A small image classifier, trained from scratch.
Model: 32-pixel images, arch vit, norm rmsnorm, activation relu, patch size [4, 4], layers 8.
Training: soap at rate 0.0013, 13500 steps, batches of 64, held-out accuracy 29%.
Rows from block 2 of a small image classifier, named by matrix and row number. Rows with one number belong to one neuron. Each number is 128 + 32 x the weight over its row's rms, rounded and kept within 0 to 255. All counts start at 0. Numbers have three digits each.
After each neuron's rows are labels from the 100 images, of 14976, where the neuron reaches its highest value: "strongest on" is what is common among them. Only what is clearly more common there than usual is listed. The data: crops of objects in photos (Visual Genome).
# fc1: MLP up (model.blocks.2.mlp.fc1.weight, 768x256), inputs 72-95
# fc2: MLP down (model.blocks.2.mlp.fc2.weight, 256x768, transposed), outputs 72-95

fc1.23:183067163099148140137109187179165057094149096125129139149115091139136147
fc2.23:122166144105103088164098176136136078178144176084134176110091191123148173
strongest on: object: shirt

fc1.738:173098120150114113118096058143159111098104123092129134103117070171079081
fc2.738:051161078118153145131192203128092152168188160160097167133154131124152121
strongest on: object: tree

fc1.543:088118123090105117174149140145107111055152166137162160177203138172156144
fc2.543:106138134119149133154125137117164083105157100116182056157118152178111069
strongest on: object: hair

fc1.222:137107113096104060190159215091169131100150113115146122108049114162178101
fc2.222:117113109112116110125163092164118117181140186145116127083114131148088160
strongest on: object: shirt

fc1.626:149098147145114173081096116138119184080158166147100102162097129134159154
fc2.626:050129142137117136143144162079120112101141148140140074130132104099202149
strongest on: object: tree

fc1.704:125158190095116125151099119135170112120079100173212124064149087115157187
fc2.704:144128160147114085166136110083098104169100112162094130128107205149088175
strongest on: object: shirt

fc1.436:113148117107159102154193103163134128133070139133193114126124106165094160
fc2.436:153122162088144150124095134181109150143122134143094119093141132102128134
strongest on: object: hair

fc1.571:098155142107098177179094073138094189124130166113132148140059157103119118
fc2.571:086168107120128165133096126089078122113160069099099112163155140146179120
strongest on: object: tree

fc1.734:154097157116151147045080096096118088114133130034103158171102147140131088
fc2.734:128171095136125123147139122205115176136164094117143096108114170139125172
strongest on: object: shirt

fc1.513:165183120145105131162080117117136089109106106157091125150124142122131121
fc2.513:123098146095143111093191154168092181147130142122149091091166138159107176
strongest on: object: tree

fc1.620:143121131158128162086161139190158156098075128125119097064082138161194164
fc2.620:110085114133151133118123096119046143148179122115162115202110145132185165
strongest on: object: shirt

fc1.309:137134190137167127121182105111178144116144108149147130166173124153125190
fc2.309:120153169139142123070113093085094114137109098108148141112084140115073082
strongest on: object: tree

fc1.607:177136119185132185090108165112111131147088140082127158114186124106127147
fc2.607:122127119149110077133134158188122109098152103149157148120086128146172097
strongest on: object: shirt; object: shorts

fc1.241:110091138170142099119152115123174154184129095158134114149139131083124109
fc2.241:142106145123157121112133086124118122102105102112152129100134088124085092
strongest on: object: shirt

fc1.494:144145106151091142181134141147153092112122159124149172156162126172085175
fc2.494:146082137119158138146126212129129187141163121121144166148084089099164140
strongest on: object: hair

fc1.433:151136152185098128129128155142087085149119108171109096166165144137129140
fc2.433:160159163119141086079132163173139102093129135110102089163109131157158181
strongest on: object: hair

fc1.318:171105202130122145139127121149116176126162144147184136099100107141108129
fc2.318:156150165145098109118166100106185094190164106131120102221119140090143148
strongest on: object: hair

fc1.401:071131149083130098148120139112151116098146111111136138100081097097128141
fc2.401:141084156118127155113183105133136141184154139142132115144128172105142169
strongest on: object: man

fc1.192:177089107135115080094151129127208148141108156122105125173108117119124150
fc2.192:153153110181091132134140092092103078120154093141106104099139114098127133
strongest on: object: tree

fc1.616:189103165103114147137113077163143138124125091172117116136154081086116172
fc2.616:112121180127108136152168152127134115109103077108102107116136119182133091
strongest on: object: hair

fc1.225:140102120122108126101133079101116161146157092123164166078111150183101105
fc2.225:138104148135161190120107166124099157073144122103186192153170111121144118
strongest on: object: shirt

fc1.536:131134162197174140106165116147120150167115120119164075144131111093109192
fc2.536:102105112082101129122102130103083139149168065114162131117143139127121063
strongest on: object: tree

fc1.238:153116137173153120114159129100181161153123133100118106100133128099102122
fc2.238:117130180119137087098107104128134081174130127125103174097057119144076113
strongest on: object: hair

fc1.278:149124130206147129165141117161183118171113128136162179146139111115119093
fc2.278:168123122091134180083107171101097087108112134113127099167113140068155165
strongest on: object: tree

fc1.722:117130102074183099150145064134143111096171079170102165164137124087132112
fc2.722:166101111152113106056169122098062146125147119177115130151129134128142129
strongest on: object: hair

fc1.492:103143071190173166125132204107139129124122139150112076100081133150147154
fc2.492:118123117079152132114101124144089106073123077176201120150128119146132146
strongest on: object: shirt

fc1.283:149128163121082117130132143116192177166188124138176176166099051120089112
fc2.283:176106058173176090107124163131055102119200123119129121137119095144140104
strongest on: object: shirt

fc1.402:097101084137101116074108165192103172090179082140134133104117149144138106
fc2.402:171079198104089178160135161108212112126101139093074105109158071077100102
strongest on: object: shirt

fc1.393:118115168161189068082112131091165095126109167141124093130091114115133179
fc2.393:182139061111131141118167162104131125114143150145107176173136108165115107
strongest on: object: tree

fc1.509:177158196108139158099121142200122108054155169117156208128118123178161147
fc2.509:100133133132089083176122128096192128165117122150100146175079100082132121
strongest on: object: hair

fc1.298:121106100147082129104119087193192107101172102102127118104081115131104129
fc2.298:093114169161118074158105151139110107166106070152217159106136161145159084
strongest on: object: hair

fc1.101:160101088169127126160127164042137143081152073139073066123144118127201101
fc2.101:087100094176106113139153124175133129136076095021111114166180079151137067
strongest on: object: shirt

fc1.461:139128135144127120097163123181166136087140094135054136113121114125094056
fc2.461:089082166093100160139117155101141132147177163134155150160107149174125138
strongest on: object: tree

fc1.373:123157092147115141148147144135160154196115149152129070214133128114140140
fc2.373:142031117071184110086110080134111072086191146152115105135119115099151128
strongest on: object: tree

fc1.156:168087107162116125123080117051215132136119138106164119129176152065122129
fc2.156:134149155130076125132180150169095133088176150145075123119124168164145126
strongest on: object: shirt

fc1.59:133120143107139109132137173174135143148082160020176093089113104130125153
fc2.59:159109123106149116150133078109113086143097135127099086126138143163142090
strongest on: object: shirt

fc1.535:180144112110115087109078115156132120130110129239114127150113148135135124
fc2.535:152084139136149087139186105138101097137112194144127125144148128132175130
strongest on: object: tree

fc1.477:110137142152126135207155133137083133125082110136195141050117106155120112
fc2.477:125189143109135111126126150163107128116128137113126143139099134160087148
strongest on: object: man

fc1.655:151151136090144132174108107116136116120169139090134157138154127102100149
fc2.655:121063171148120109152186151145181150113124155183155167095172104117134213
strongest on: object: man

fc1.313:177113090138128111097089185142131117070137131113178087037110106158049126
fc2.313:139131054100153121132119118146136120143174058122146062134138116155106119
strongest on: object: tree

fc1.362:111110137103123190141089179090185160148089150095132149077114138112095161
fc2.362:031099119127149128065134155162131162092146135069129133115201118067140092
strongest on: object: shirt

fc1.197:135120166162059113127126115123124163127142173140147102105117124056115128
fc2.197:167146154120109162086139045155075101060152124176214132191119149148138144
strongest on: object: shirt

fc1.342:140127133162144114102097162122132131124097154162106146188135116133073071
fc2.342:166123113146086100113138103113104132182140135123159151130061159095147089
strongest on: object: hair

fc1.611:209137193115085069150149051119125147140106139158161091139120099104115116
fc2.611:029142120129152110098110087155099126113144207076202168065109150121101171
strongest on: object: man

fc1.21:171053172101140110182124140140134117145117141161171129107098152155137123
fc2.21:160105088178133158055164148165117172090132079136106150131122148131127096
strongest on: object: tree; object: trees

fc1.405:147166150147122119099077074176120140092127161140131122090132120173135085
fc2.405:125106085130124110067132160156161116153158074109097119146096080158123117
strongest on: object: tree

fc1.716:111131105164179064147100128144102128159151153118134139106160186108149066
fc2.716:152168127120118168157143155135148139095129108113189175149130121115126189
strongest on: object: shirt

fc1.300:157155127095163097148111081132125175100106092142215159160109130063136158
fc2.300:136182138088152107067110114148082121130088146183131103117122145121141113
strongest on: object: shirt

fc1.743:154105129205149144199131139097147144161111170151147121065083134187150123
fc2.743:160099064088136126097150168151103176134070166132105102105140152146129142
strongest on: object: shirt

fc1.72:133172160158145157098135107098147120140125085155143189169117132128218101
fc2.72:074149165121170182063115092157150121108156121154092118107129130112146077
strongest on: object: shirt

fc1.677:118122082104115139195090198131144135143047084066155123158158165151197093
fc2.677:109107175066118150173138117073172133097129155096148109159099171089072090
strongest on: object: tree