{
  "arch": "vit",
  "model": "image classifier",
  "image_size": 32,
  "num_classes": 300,
  "parallel_block": false,
  "shampoo_beta": 0.99,
  "precondition_frequency": 50
}
Rows from block 2 of a small image classifier, named by matrix and row number. Rows with one number belong to one neuron. Each number is 500 + 50 x the weight over its row's rms, rounded and kept within 0 to 999. All counts start at 0. Numbers have three digits each.
After each neuron's rows are labels from the 100 images, of 14976, where the neuron reaches its highest value: "top examples" is what is common among them. Only what is clearly more common there than usual is listed. The data: crops of objects in photos (Visual Genome).
# fc1: MLP up (model.blocks.2.mlp.fc1.weight, 768x256), inputs 48-71
# fc2: MLP down (model.blocks.2.mlp.fc2.weight, 256x768, transposed), outputs 48-71

fc1.620:544557427499560446499603558533440539507452467496529547492539532419477587
fc2.620:506509511504579530463440538517621563499480529481452420510518471495502450
top examples: object: shirt

fc1.522:479594492535566469562470482442486545477496546464450463519524438459636633
fc2.522:482486551474550494501526546556493543494491481563470443482542435401439502
top examples: object: bus

fc1.213:509525475588510536429517451598465577456504478512483426505532543536511493
fc2.213:536552469486558543480488520477484586393493499485530489459488536598465486
top examples: object: elephant

fc1.513:515394492491534480491474513560445504550476480522562495602437508462487577
fc2.513:569599535521521488482544489523483467545586553592417462452576469503540426
top examples: object: tree

fc1.133:394493534487510458507555540449472580496563455466526469535473490488428531
fc2.133:434490456467430505485447518463537395487460529485477534421433594484455467
top examples: object: head

fc1.696:565412514519464497458485555460567484480524496551494512455612498459557488
fc2.696:539597470534440542509530512448433525479460458503482585496530406498440521
top examples: object: zebra

fc1.156:448506603595435482535518497604448521548432535525456527529457442498478581
fc2.156:532425448554493527500441632503458408538506487521519464368538533454499558
top examples: object: shirt

fc1.287:578487507465527543497462605446482469548575437538531501532482428483545433
fc2.287:438586521482468490485472524607495481523528422482461428406573511504563488
top examples: object: pants

fc1.604:530465487488570484444524510537550471422525461599489488456505410404549498
fc2.604:559507570517407555506494412508574498543612488423538473588488535619458534
top examples: object: bus

fc1.405:474452480419523478501454453534522579531474540461487467402490478491616515
fc2.405:445601520516526525447431556516618540508522536537526511516514507458526459
top examples: object: tree

fc1.458:415524430465513446566440432541493490533523383464478459480439475497498492
fc2.458:509448438496569573585462480563476571554468517522529534428510480547462481
top examples: object: hair

fc1.659:423514472463419397470479488541470522443518487573391487474491441505594510
fc2.659:510463559481510370577536465422563545586478516505545499440391532454530519
top examples: object: face

fc1.27:488528479503554580482474589498434519484473446537475461515442516508512533
fc2.27:512543508521467626546404485518564510545553505469342470384492474500570463
top examples: object: shorts

fc1.73:553458465487518479451467430530535552530489584427497507511542505486530535
fc2.73:417620460490514532517556460526530605479574429475456503545607501560488394
top examples: object: tree

fc1.255:553407461489484501439520484570494434446512515582517529515529529435469484
fc2.255:555520560406600542475476495548490595494464421434488542418525480525462532
top examples: object: hair

fc1.94:520512467478453543559519494541516543479518480582577419493503569485580540
fc2.94:587555423476509613439451482516539503477531595445528485516505529504433557
top examples: object: building

fc1.15:527542542503568587526450453442494501494474578533443607497432505429561483
fc2.15:489446481622510429502384446450553456468539487560498501519478452533481454
top examples: object: sky

fc1.533:466591460478530455503564534476548533494543495517594487450478599542576503
fc2.533:521547466583425632510519486440525555454502531517510463499453491540480435
top examples: object: sign

fc1.447:504539584479477531541561436421651443496511490518522464558516470379566447
fc2.447:472594496539459502458456537495498471432479524512445426546505508448458504
top examples: object: tire

fc1.355:397592451472416478556426474426519599563500493505538419508462541419540501
fc2.355:516564426543523519416546547510597447534463534501409486559532596441550457
top examples: object: tire

fc1.436:508622533472569522528450496457491531449524473539514541477446519589524482
fc2.436:532603492523566478436513475477386468486437432498477473509501473562490529
top examples: object: hair

fc1.754:426444521595564467427540433557450473530442518476558599447471468473497428
fc2.754:461500552512515406556472475404540485449506520519539511457392538519574417
top examples: object: shirt

fc1.369:452508501445519476440562450399547491596423561435449484516439529507582583
fc2.369:485458422422348434562481453565455545452483515519549494592518541409473570
top examples: object: head

fc1.137:523486500405376501497591504481499476443558525511545539418517442507541535
fc2.137:428526555536422527495596478441467524558508484490464540452438461530429533
top examples: object: man

fc1.147:512424505537503517516616550493531512541484483461558494500494355432466426
fc2.147:466518542475574495406548469565499549503492546554471486462499538551489620
top examples: object: man

fc1.110:461499504478421462473403621586531457516550429514501494400540514576498559
fc2.110:562458503508580446538514569556493611505516557509531469511449478501493393
top examples: object: window

fc1.716:515503500471507507469552410568450516503441545587579497482472568500598548
fc2.716:491411525459449510481414493524474493523435479430577412457553492385510553
top examples: object: shirt

fc1.605:492521542417490423468556492532498530565591493467537452420467462517487545
fc2.605:445572577488520542447523433459478466522527559477465571502534436520524439
top examples: object: hair

fc1.611:511479528397481466439386505500526619454493505429544564456514541447424559
fc2.611:559432614493510473515547538487551539517469514434517545470526477509479567
top examples: object: man

fc1.543:462519491472512518554488491552462503506474490554512426463536544581613477
fc2.543:488498480473448511551539483542435495485505527546510499555542485559530545
top examples: object: hair

fc1.737:432478512535516477615474485512572468505617497378445569528559555538562556
fc2.737:454523496448474453553554482447534606418525458498543537504483509494533506
top examples: object: building

fc1.210:530653396480487507521451394545559523496534504548522477499441532550439563
fc2.210:562517493442510492547549580467464492462518485616486499491442513442591434
top examples: object: elephant

fc1.661:460580561449555544515504453460535472514527503543577459471503479438512558
fc2.661:421563491490448463536493488527499497503534546599459494524595493583496503
top examples: object: tire

fc1.467:482566493506609501424516572460523511534533518530539441444479533475465519
fc2.467:557469404493545479509414513578506566585494468544555489550440583529472420
top examples: object: elephant

fc1.481:519477526408450523547456479484537468406468513561488505537419556453555512
fc2.481:542464490543496548567470489529449500477454569513466599517414564521519459
top examples: object: tire

fc1.677:488439496492509417508505449482428541455484417510567561540551501496518522
fc2.677:613453453477540480522502545551455457439457442653483530494409482445506501
top examples: object: tree

fc1.616:432472520444491565583472570451455476482683416484497467478449453537611500
fc2.616:568453549485582528475459506476437550486504420606514458474579450491498491
top examples: object: hair

fc1.238:449473582509408438541438536531554436488448450481612507504414474547545461
fc2.238:532588466575549452454453457534510467480426388492508378515541499482499510
top examples: object: hair

fc1.54:442556473468538605527524566493547498465440510430435450387541493513581448
fc2.54:425520537433550449448496415505533552619468409425553498531546583499505538
top examples: object: tire

fc1.627:440499563479542398508406558563630579533600473509505540553447561409578492
fc2.627:506546538447465509340528493562408518458535533445495457522446450487518488
top examples: object: man

fc1.461:459532492452492518501478485510447620483516499479572481574505538499491490
fc2.461:500438384479525539464436521436555425502507490434524521526481448426436426
top examples: object: tree

fc1.504:535524557476454548487450453456513478466550453549487493452538478460503476
fc2.504:522552504478479557466492543438602470496427507501441509609539573519556503
top examples: object: tire; object: wheel

fc1.269:580518542517501559449520507517474504506430550451574475542503534538538476
fc2.269:538536539457433544494440568499466464601483437345489434504493448554495530
top examples: object: elephant

fc1.375:451536543514440430551538462481538511541607515522410462535454528588468491
fc2.375:529536501449592573448469541537444526574555383530456485442516483546526501
top examples: object: man

fc1.581:539590481408542580444581473484466525621540529481462525547534520415509542
fc2.581:494621569513580491411457577490510495510448452492392490451519532475479497
top examples: object: sky

fc1.62:454513525402510456388454481477580482465543528415520369456554423503540538
fc2.62:593525583474566568447564516502484460471516491564506514476409527533527469
top examples: object: hand

fc1.134:530451485529469428534467486516478415471527501500531476438474568414606622
fc2.134:553541523509494532512480499513533443423546496486486494515533482458514455
top examples: object: wall

fc1.609:509524427499537497428463542477504523483457516551538529485598626489528496
fc2.609:470573482529424405516518536530580618536469493460556554465493453553455585
top examples: object: tree

fc1.758:576520471587466511552498496488518428550483550502516494471476434424468561
fc2.758:419513522497541447401477472571480476431478476546431467535526570463525456
top examples: object: window

fc1.557:493490459500426461606464548512442542453583490563393486489487519482571539
fc2.557:497550524473517611479608525472466516488465492537497552495524578549435541
top examples: object: wall

fc1.454:494445517491543576581462536533466505500487430521554396567536470553488446
fc2.454:483484520520347562516509549493444511523478507462474481454467594525501376
top examples: object: trees; object: tree

fc1.236:418466514496519503507499382487397535493536346435537465504457465564586471
fc2.236:492558551541487460506478519528401481547422571473443414510508455459496458
top examples: object: bus

fc1.507:427530479492487522473500456454488454545460553469413383408458532489482484
fc2.507:555499572453449513434503492582515529528537533525549443521514533502528575
top examples: object: head

fc1.71:487537364565630503426522405533581513514463544486438393569466545562542466
fc2.71:455552331569525478511461441520527444520536454458474416513472489464504544
top examples: object: elephant

fc1.120:506532475450459550519458490464530479471495401451490493534562576511524496
fc2.120:555519513519415556468546565509502631496475451620548505497526476567540491
top examples: object: shorts

fc1.509:484550448533402544588477379510501442459509497515460556428498530499443441
fc2.509:366556607541500604468532469533543524581521489443614512437523569569467457
top examples: object: hair

fc1.34:495553511541613488440566474498556624531451507552497519461466465458589410
fc2.34:451512428535503609578628561526522457441471440375533520480476473550523647
top examples: object: zebra

fc1.600:476444553481488386498497407407453564474486524584625549462492455533548502
fc2.600:519549507611442557455583502565527531504551586505479516565459576546486437
top examples: object: man

fc1.354:517509475558526432537482541391479512511484391546554520551506569555519441
fc2.354:435502579463488555571481495529524527562461456586379577565444429479383501
top examples: object: head

fc1.124:492551502512506493433421512492540473479518475506518480501521528431505491
fc2.124:463563501482463516490457466528434477476511511461528524576510494504460559
top examples: object: tire

fc1.738:562557490530541522518518483403550572501544545531617459477554478438537472
fc2.738:416504565446461521558508498546518482497547510424524538484511506521438483
top examples: object: tree

fc1.482:481508432573567478507519575483468504518545510553496562573542500527430556
fc2.482:492526520539456550490550464510468465488550504432505470509507409471434476
top examples: object: grass

fc1.79:554515512440385552480514576438495464481583537449510523533491583541496449
fc2.79:490484470456392497438505515490445552524485417482477488598470535499586455
top examples: object: shorts

fc1.194:555482567520532510419434555437462455494492494495492468545531416519471542
fc2.194:480547444486462458437560579489504447604513520536487474421541442502617460
top examples: object: pants

fc1.678:561438508500524489530443406519506451497421621468504558451493553446543578
fc2.678:554487477538518445439465486608528521512549477494556529488491489556571441
top examples: object: window

fc1.382:499455518501482508514539410546416539505488479570469531465447534525510541
fc2.382:580534456445491538515459483429526446449374439460445467533439477457481494
top examples: object: building

fc1.415:498546446475465464421501481436536526518492506586535545528577432482541437
fc2.415:487517481452545488491504435461492570489466598505445533530450532484572525
top examples: object: zebra

fc1.149:475535414423537457508500490530560486529594535522459445464452480568475592
fc2.149:477460509489389511425504483526573424491471552471492526483498514500561522
top examples: object: grass

fc1.560:547430533483493471540551471468557490525402544540472503522505458515539525
fc2.560:493473590442544411481513473497418478468454410567505530518463497472514569
top examples: object: wall

fc1.257:538473492516543534489463520504502412420411434515526489593395349560486594
fc2.257:514438450510515502558529432435540581505506508453522477498517529500507525
top examples: object: elephant

fc1.498:513572476465431496386580463570464563541535553528549462427509540455441497
fc2.498:536524517509443527470522545489472448438563480589417477544546455530569575
top examples: object: man

fc1.564:522576480432556572495462546551513520460517552458536485411588470453466556
fc2.564:484473450470430500528565522492513537428440575537409465519451531514504473
top examples: object: elephant

fc1.680:524581539516480457511442488500541493520450449572503556407557514496465481
fc2.680:443463452562568590488455552623545563472601483535472514450460574375485446
top examples: object: window