Weights of a small image classifier: patch size [4, 4], trained on crops of objects in photos (Visual Genome).
Rows from block 2 of a small image classifier, named by matrix and row number. Rows with one number belong to one neuron. Each number is 200 + 40 x the weight over its row's rms, rounded and kept within 0 to 999. All counts start at 0.
After each neuron's rows are labels from the 100 images, of 14976, where the neuron reaches its highest value: "strongest on" is what is common among them. Only what is clearly more common there than usual is listed. The data: crops of objects in photos (Visual Genome).
# fc1: MLP up (model.blocks.2.mlp.fc1.weight, 768x256), inputs 120-143
# fc2: MLP down (model.blocks.2.mlp.fc2.weight, 256x768, transposed), outputs 120-143

fc1.23,177,198,184,241,230,183,240,208,186,175,204,176,230,223,216,203,173,204,193,169,190,163,209,184
fc2.23,226,251,167,177,218,218,181,177,243,222,220,226,188,160,319,185,182,206,188,148,262,278,236,202
strongest on: object: shirt

fc1.225,224,241,162,183,160,218,165,236,180,185,106,147,169,274,163,212,237,182,237,221,253,195,224,199
fc2.225,144,237,234,206,166,223,111,239,187,307,214,196,160,168,222,170,222,177,170,171,260,205,221,192
strongest on: object: shirt

fc1.571,167,230,206,135,146,213,199,171,233,186,226,230,157,295,168,157,170,223,264,224,215,178,215,153
fc2.571,218,189,241,204,184,182,235,131,231,198,225,212,192,105,256,246,167,230,170,213,204,167,180,217
strongest on: object: tree

fc1.192,170,210,261,172,183,203,130,230,239,179,279,194,128,260,111,213,229,160,208,244,262,192,233,234
fc2.192,199,152,175,185,233,186,258,264,177,195,175,143,186,215,209,176,176,182,193,323,185,195,185,134
strongest on: object: tree

fc1.704,178,253,176,221,165,219,134,177,277,205,168,201,271,148,220,174,261,205,181,226,197,116,271,231
fc2.704,147,188,217,240,185,148,134,167,168,201,218,177,284,208,185,217,197,203,179,142,208,230,166,241
strongest on: object: shirt

fc1.72,157,233,233,210,246,205,174,226,285,174,206,224,203,198,224,211,171,150,186,246,251,128,127,233
fc2.72,172,256,189,236,152,181,210,147,230,151,200,193,214,218,198,171,167,218,224,213,228,139,147,196
strongest on: object: shirt

fc1.101,220,135,246,171,119,177,191,226,154,223,184,208,209,178,156,250,189,179,209,269,184,178,161,175
fc2.101,220,213,206,220,204,217,223,250,222,113,172,148,168,223,240,185,221,220,206,186,145,135,170,127
strongest on: object: shirt

fc1.362,219,221,223,166,243,192,210,170,174,211,131,221,247,230,238,182,220,210,190,198,211,158,247,172
fc2.362,181,139,161,260,156,194,150,191,190,166,176,197,172,210,147,158,185,217,213,129,248,261,220,199
strongest on: object: shirt

fc1.626,249,259,257,244,198,214,215,195,198,172,178,180,191,212,186,170,230,218,163,209,143,233,226,231
fc2.626,170,183,179,186,200,218,165,174,154,137,223,171,158,243,185,110,187,174,163,234,165,230,249,103
strongest on: object: tree

fc1.536,203,226,198,178,169,187,147,195,180,243,153,218,265,175,199,136,184,216,234,218,190,303,203,184
fc2.536,156,189,201,206,222,180,124,146,240,166,190,123,194,122,170,185,225,250,246,146,247,190,200,240
strongest on: object: tree

fc1.401,214,162,275,242,164,272,174,197,204,127,186,207,218,217,245,193,167,235,138,187,151,256,245,94
fc2.401,240,218,189,263,230,183,209,220,232,199,216,227,205,199,240,227,256,189,237,205,181,215,184,170
strongest on: object: man

fc1.313,206,204,228,214,187,199,207,174,180,254,217,187,190,231,220,247,277,201,177,120,185,234,145,183
fc2.313,217,207,184,209,188,178,198,207,177,222,159,189,280,177,141,192,130,203,204,204,171,168,258,140
strongest on: object: tree

fc1.283,197,144,267,234,225,159,208,235,146,184,104,216,218,151,247,191,214,120,184,201,230,179,206,221
fc2.283,247,179,232,242,181,246,287,176,171,184,165,216,245,217,200,168,240,189,159,189,130,187,202,176
strongest on: object: shirt

fc1.309,190,217,216,191,204,239,216,198,189,211,219,136,165,155,201,214,218,98,212,156,230,226,220,158
fc2.309,183,153,168,136,216,150,221,153,183,211,162,200,195,215,187,214,145,229,148,134,141,299,239,249
strongest on: object: tree

fc1.373,214,192,238,227,184,189,164,181,160,187,148,174,149,190,206,189,228,236,256,223,191,202,228,204
fc2.373,148,171,197,145,239,185,195,253,217,182,254,174,196,262,232,247,162,179,201,190,185,148,200,276
strongest on: object: tree

fc1.605,199,241,105,153,231,200,294,236,249,277,211,183,204,230,163,221,235,157,201,176,220,195,235,164
fc2.605,249,169,190,220,209,227,190,174,167,176,193,199,138,184,172,196,215,241,237,223,234,130,208,201
strongest on: object: hair

fc1.318,224,177,135,174,192,201,196,247,190,94,197,156,127,185,248,182,207,174,183,188,170,281,193,184
fc2.318,272,258,203,222,199,185,213,161,230,229,130,100,190,228,194,224,202,119,197,200,143,194,94,176
strongest on: object: hair

fc1.458,169,156,115,204,209,224,175,136,197,178,177,150,241,245,148,209,247,173,189,245,229,221,221,181
fc2.458,200,181,208,210,194,184,270,258,134,139,195,206,153,276,244,234,136,296,247,274,173,264,194,259
strongest on: object: hair

fc1.416,172,204,168,189,268,174,204,191,151,246,174,166,209,211,239,172,210,135,169,221,270,240,216,223
fc2.416,124,253,257,191,181,205,179,225,231,123,231,136,208,210,152,242,177,272,218,104,220,230,200,249
strongest on: object: hair

fc1.655,194,238,212,158,184,216,239,169,202,143,159,163,153,201,168,175,196,237,179,218,144,227,210,166
fc2.655,156,221,221,232,221,247,227,249,278,252,219,208,186,233,200,192,167,158,192,166,264,156,183,154
strongest on: object: man

fc1.477,181,235,183,194,187,225,147,238,177,207,177,162,188,236,314,147,222,208,231,262,164,213,219,179
fc2.477,242,229,227,167,253,190,186,230,249,164,311,202,194,203,264,174,135,276,178,217,199,184,168,271
strongest on: object: man

fc1.402,166,187,137,250,197,191,236,161,187,205,143,261,149,191,183,155,195,145,177,174,215,176,145,248
fc2.402,185,168,197,211,176,218,183,216,246,220,170,207,165,143,291,242,242,164,199,201,193,203,212,207
strongest on: object: shirt

fc1.494,162,209,157,254,249,173,217,290,226,195,256,177,175,225,196,154,246,174,194,180,202,195,234,216
fc2.494,143,178,237,189,172,197,241,266,226,238,203,156,242,196,198,178,203,208,152,163,235,152,142,144
strongest on: object: hair

fc1.734,181,188,238,172,262,160,176,193,215,223,260,192,242,219,193,216,175,130,153,236,167,125,153,248
fc2.734,199,235,199,198,188,181,187,218,180,252,229,235,260,210,195,215,225,157,246,170,188,151,177,253
strongest on: object: shirt

fc1.255,236,177,264,199,221,213,223,204,190,175,242,263,205,170,283,190,182,212,156,165,200,223,167,222
fc2.255,186,195,190,170,254,224,251,263,220,187,181,175,122,196,199,189,229,268,226,330,202,238,182,232
strongest on: object: hair

fc1.342,236,134,301,249,252,136,270,170,191,205,244,179,173,188,182,237,168,222,157,225,198,227,181,249
fc2.342,152,236,245,195,180,175,207,234,211,188,88,203,219,165,163,164,265,182,169,207,224,138,195,103
strongest on: object: hair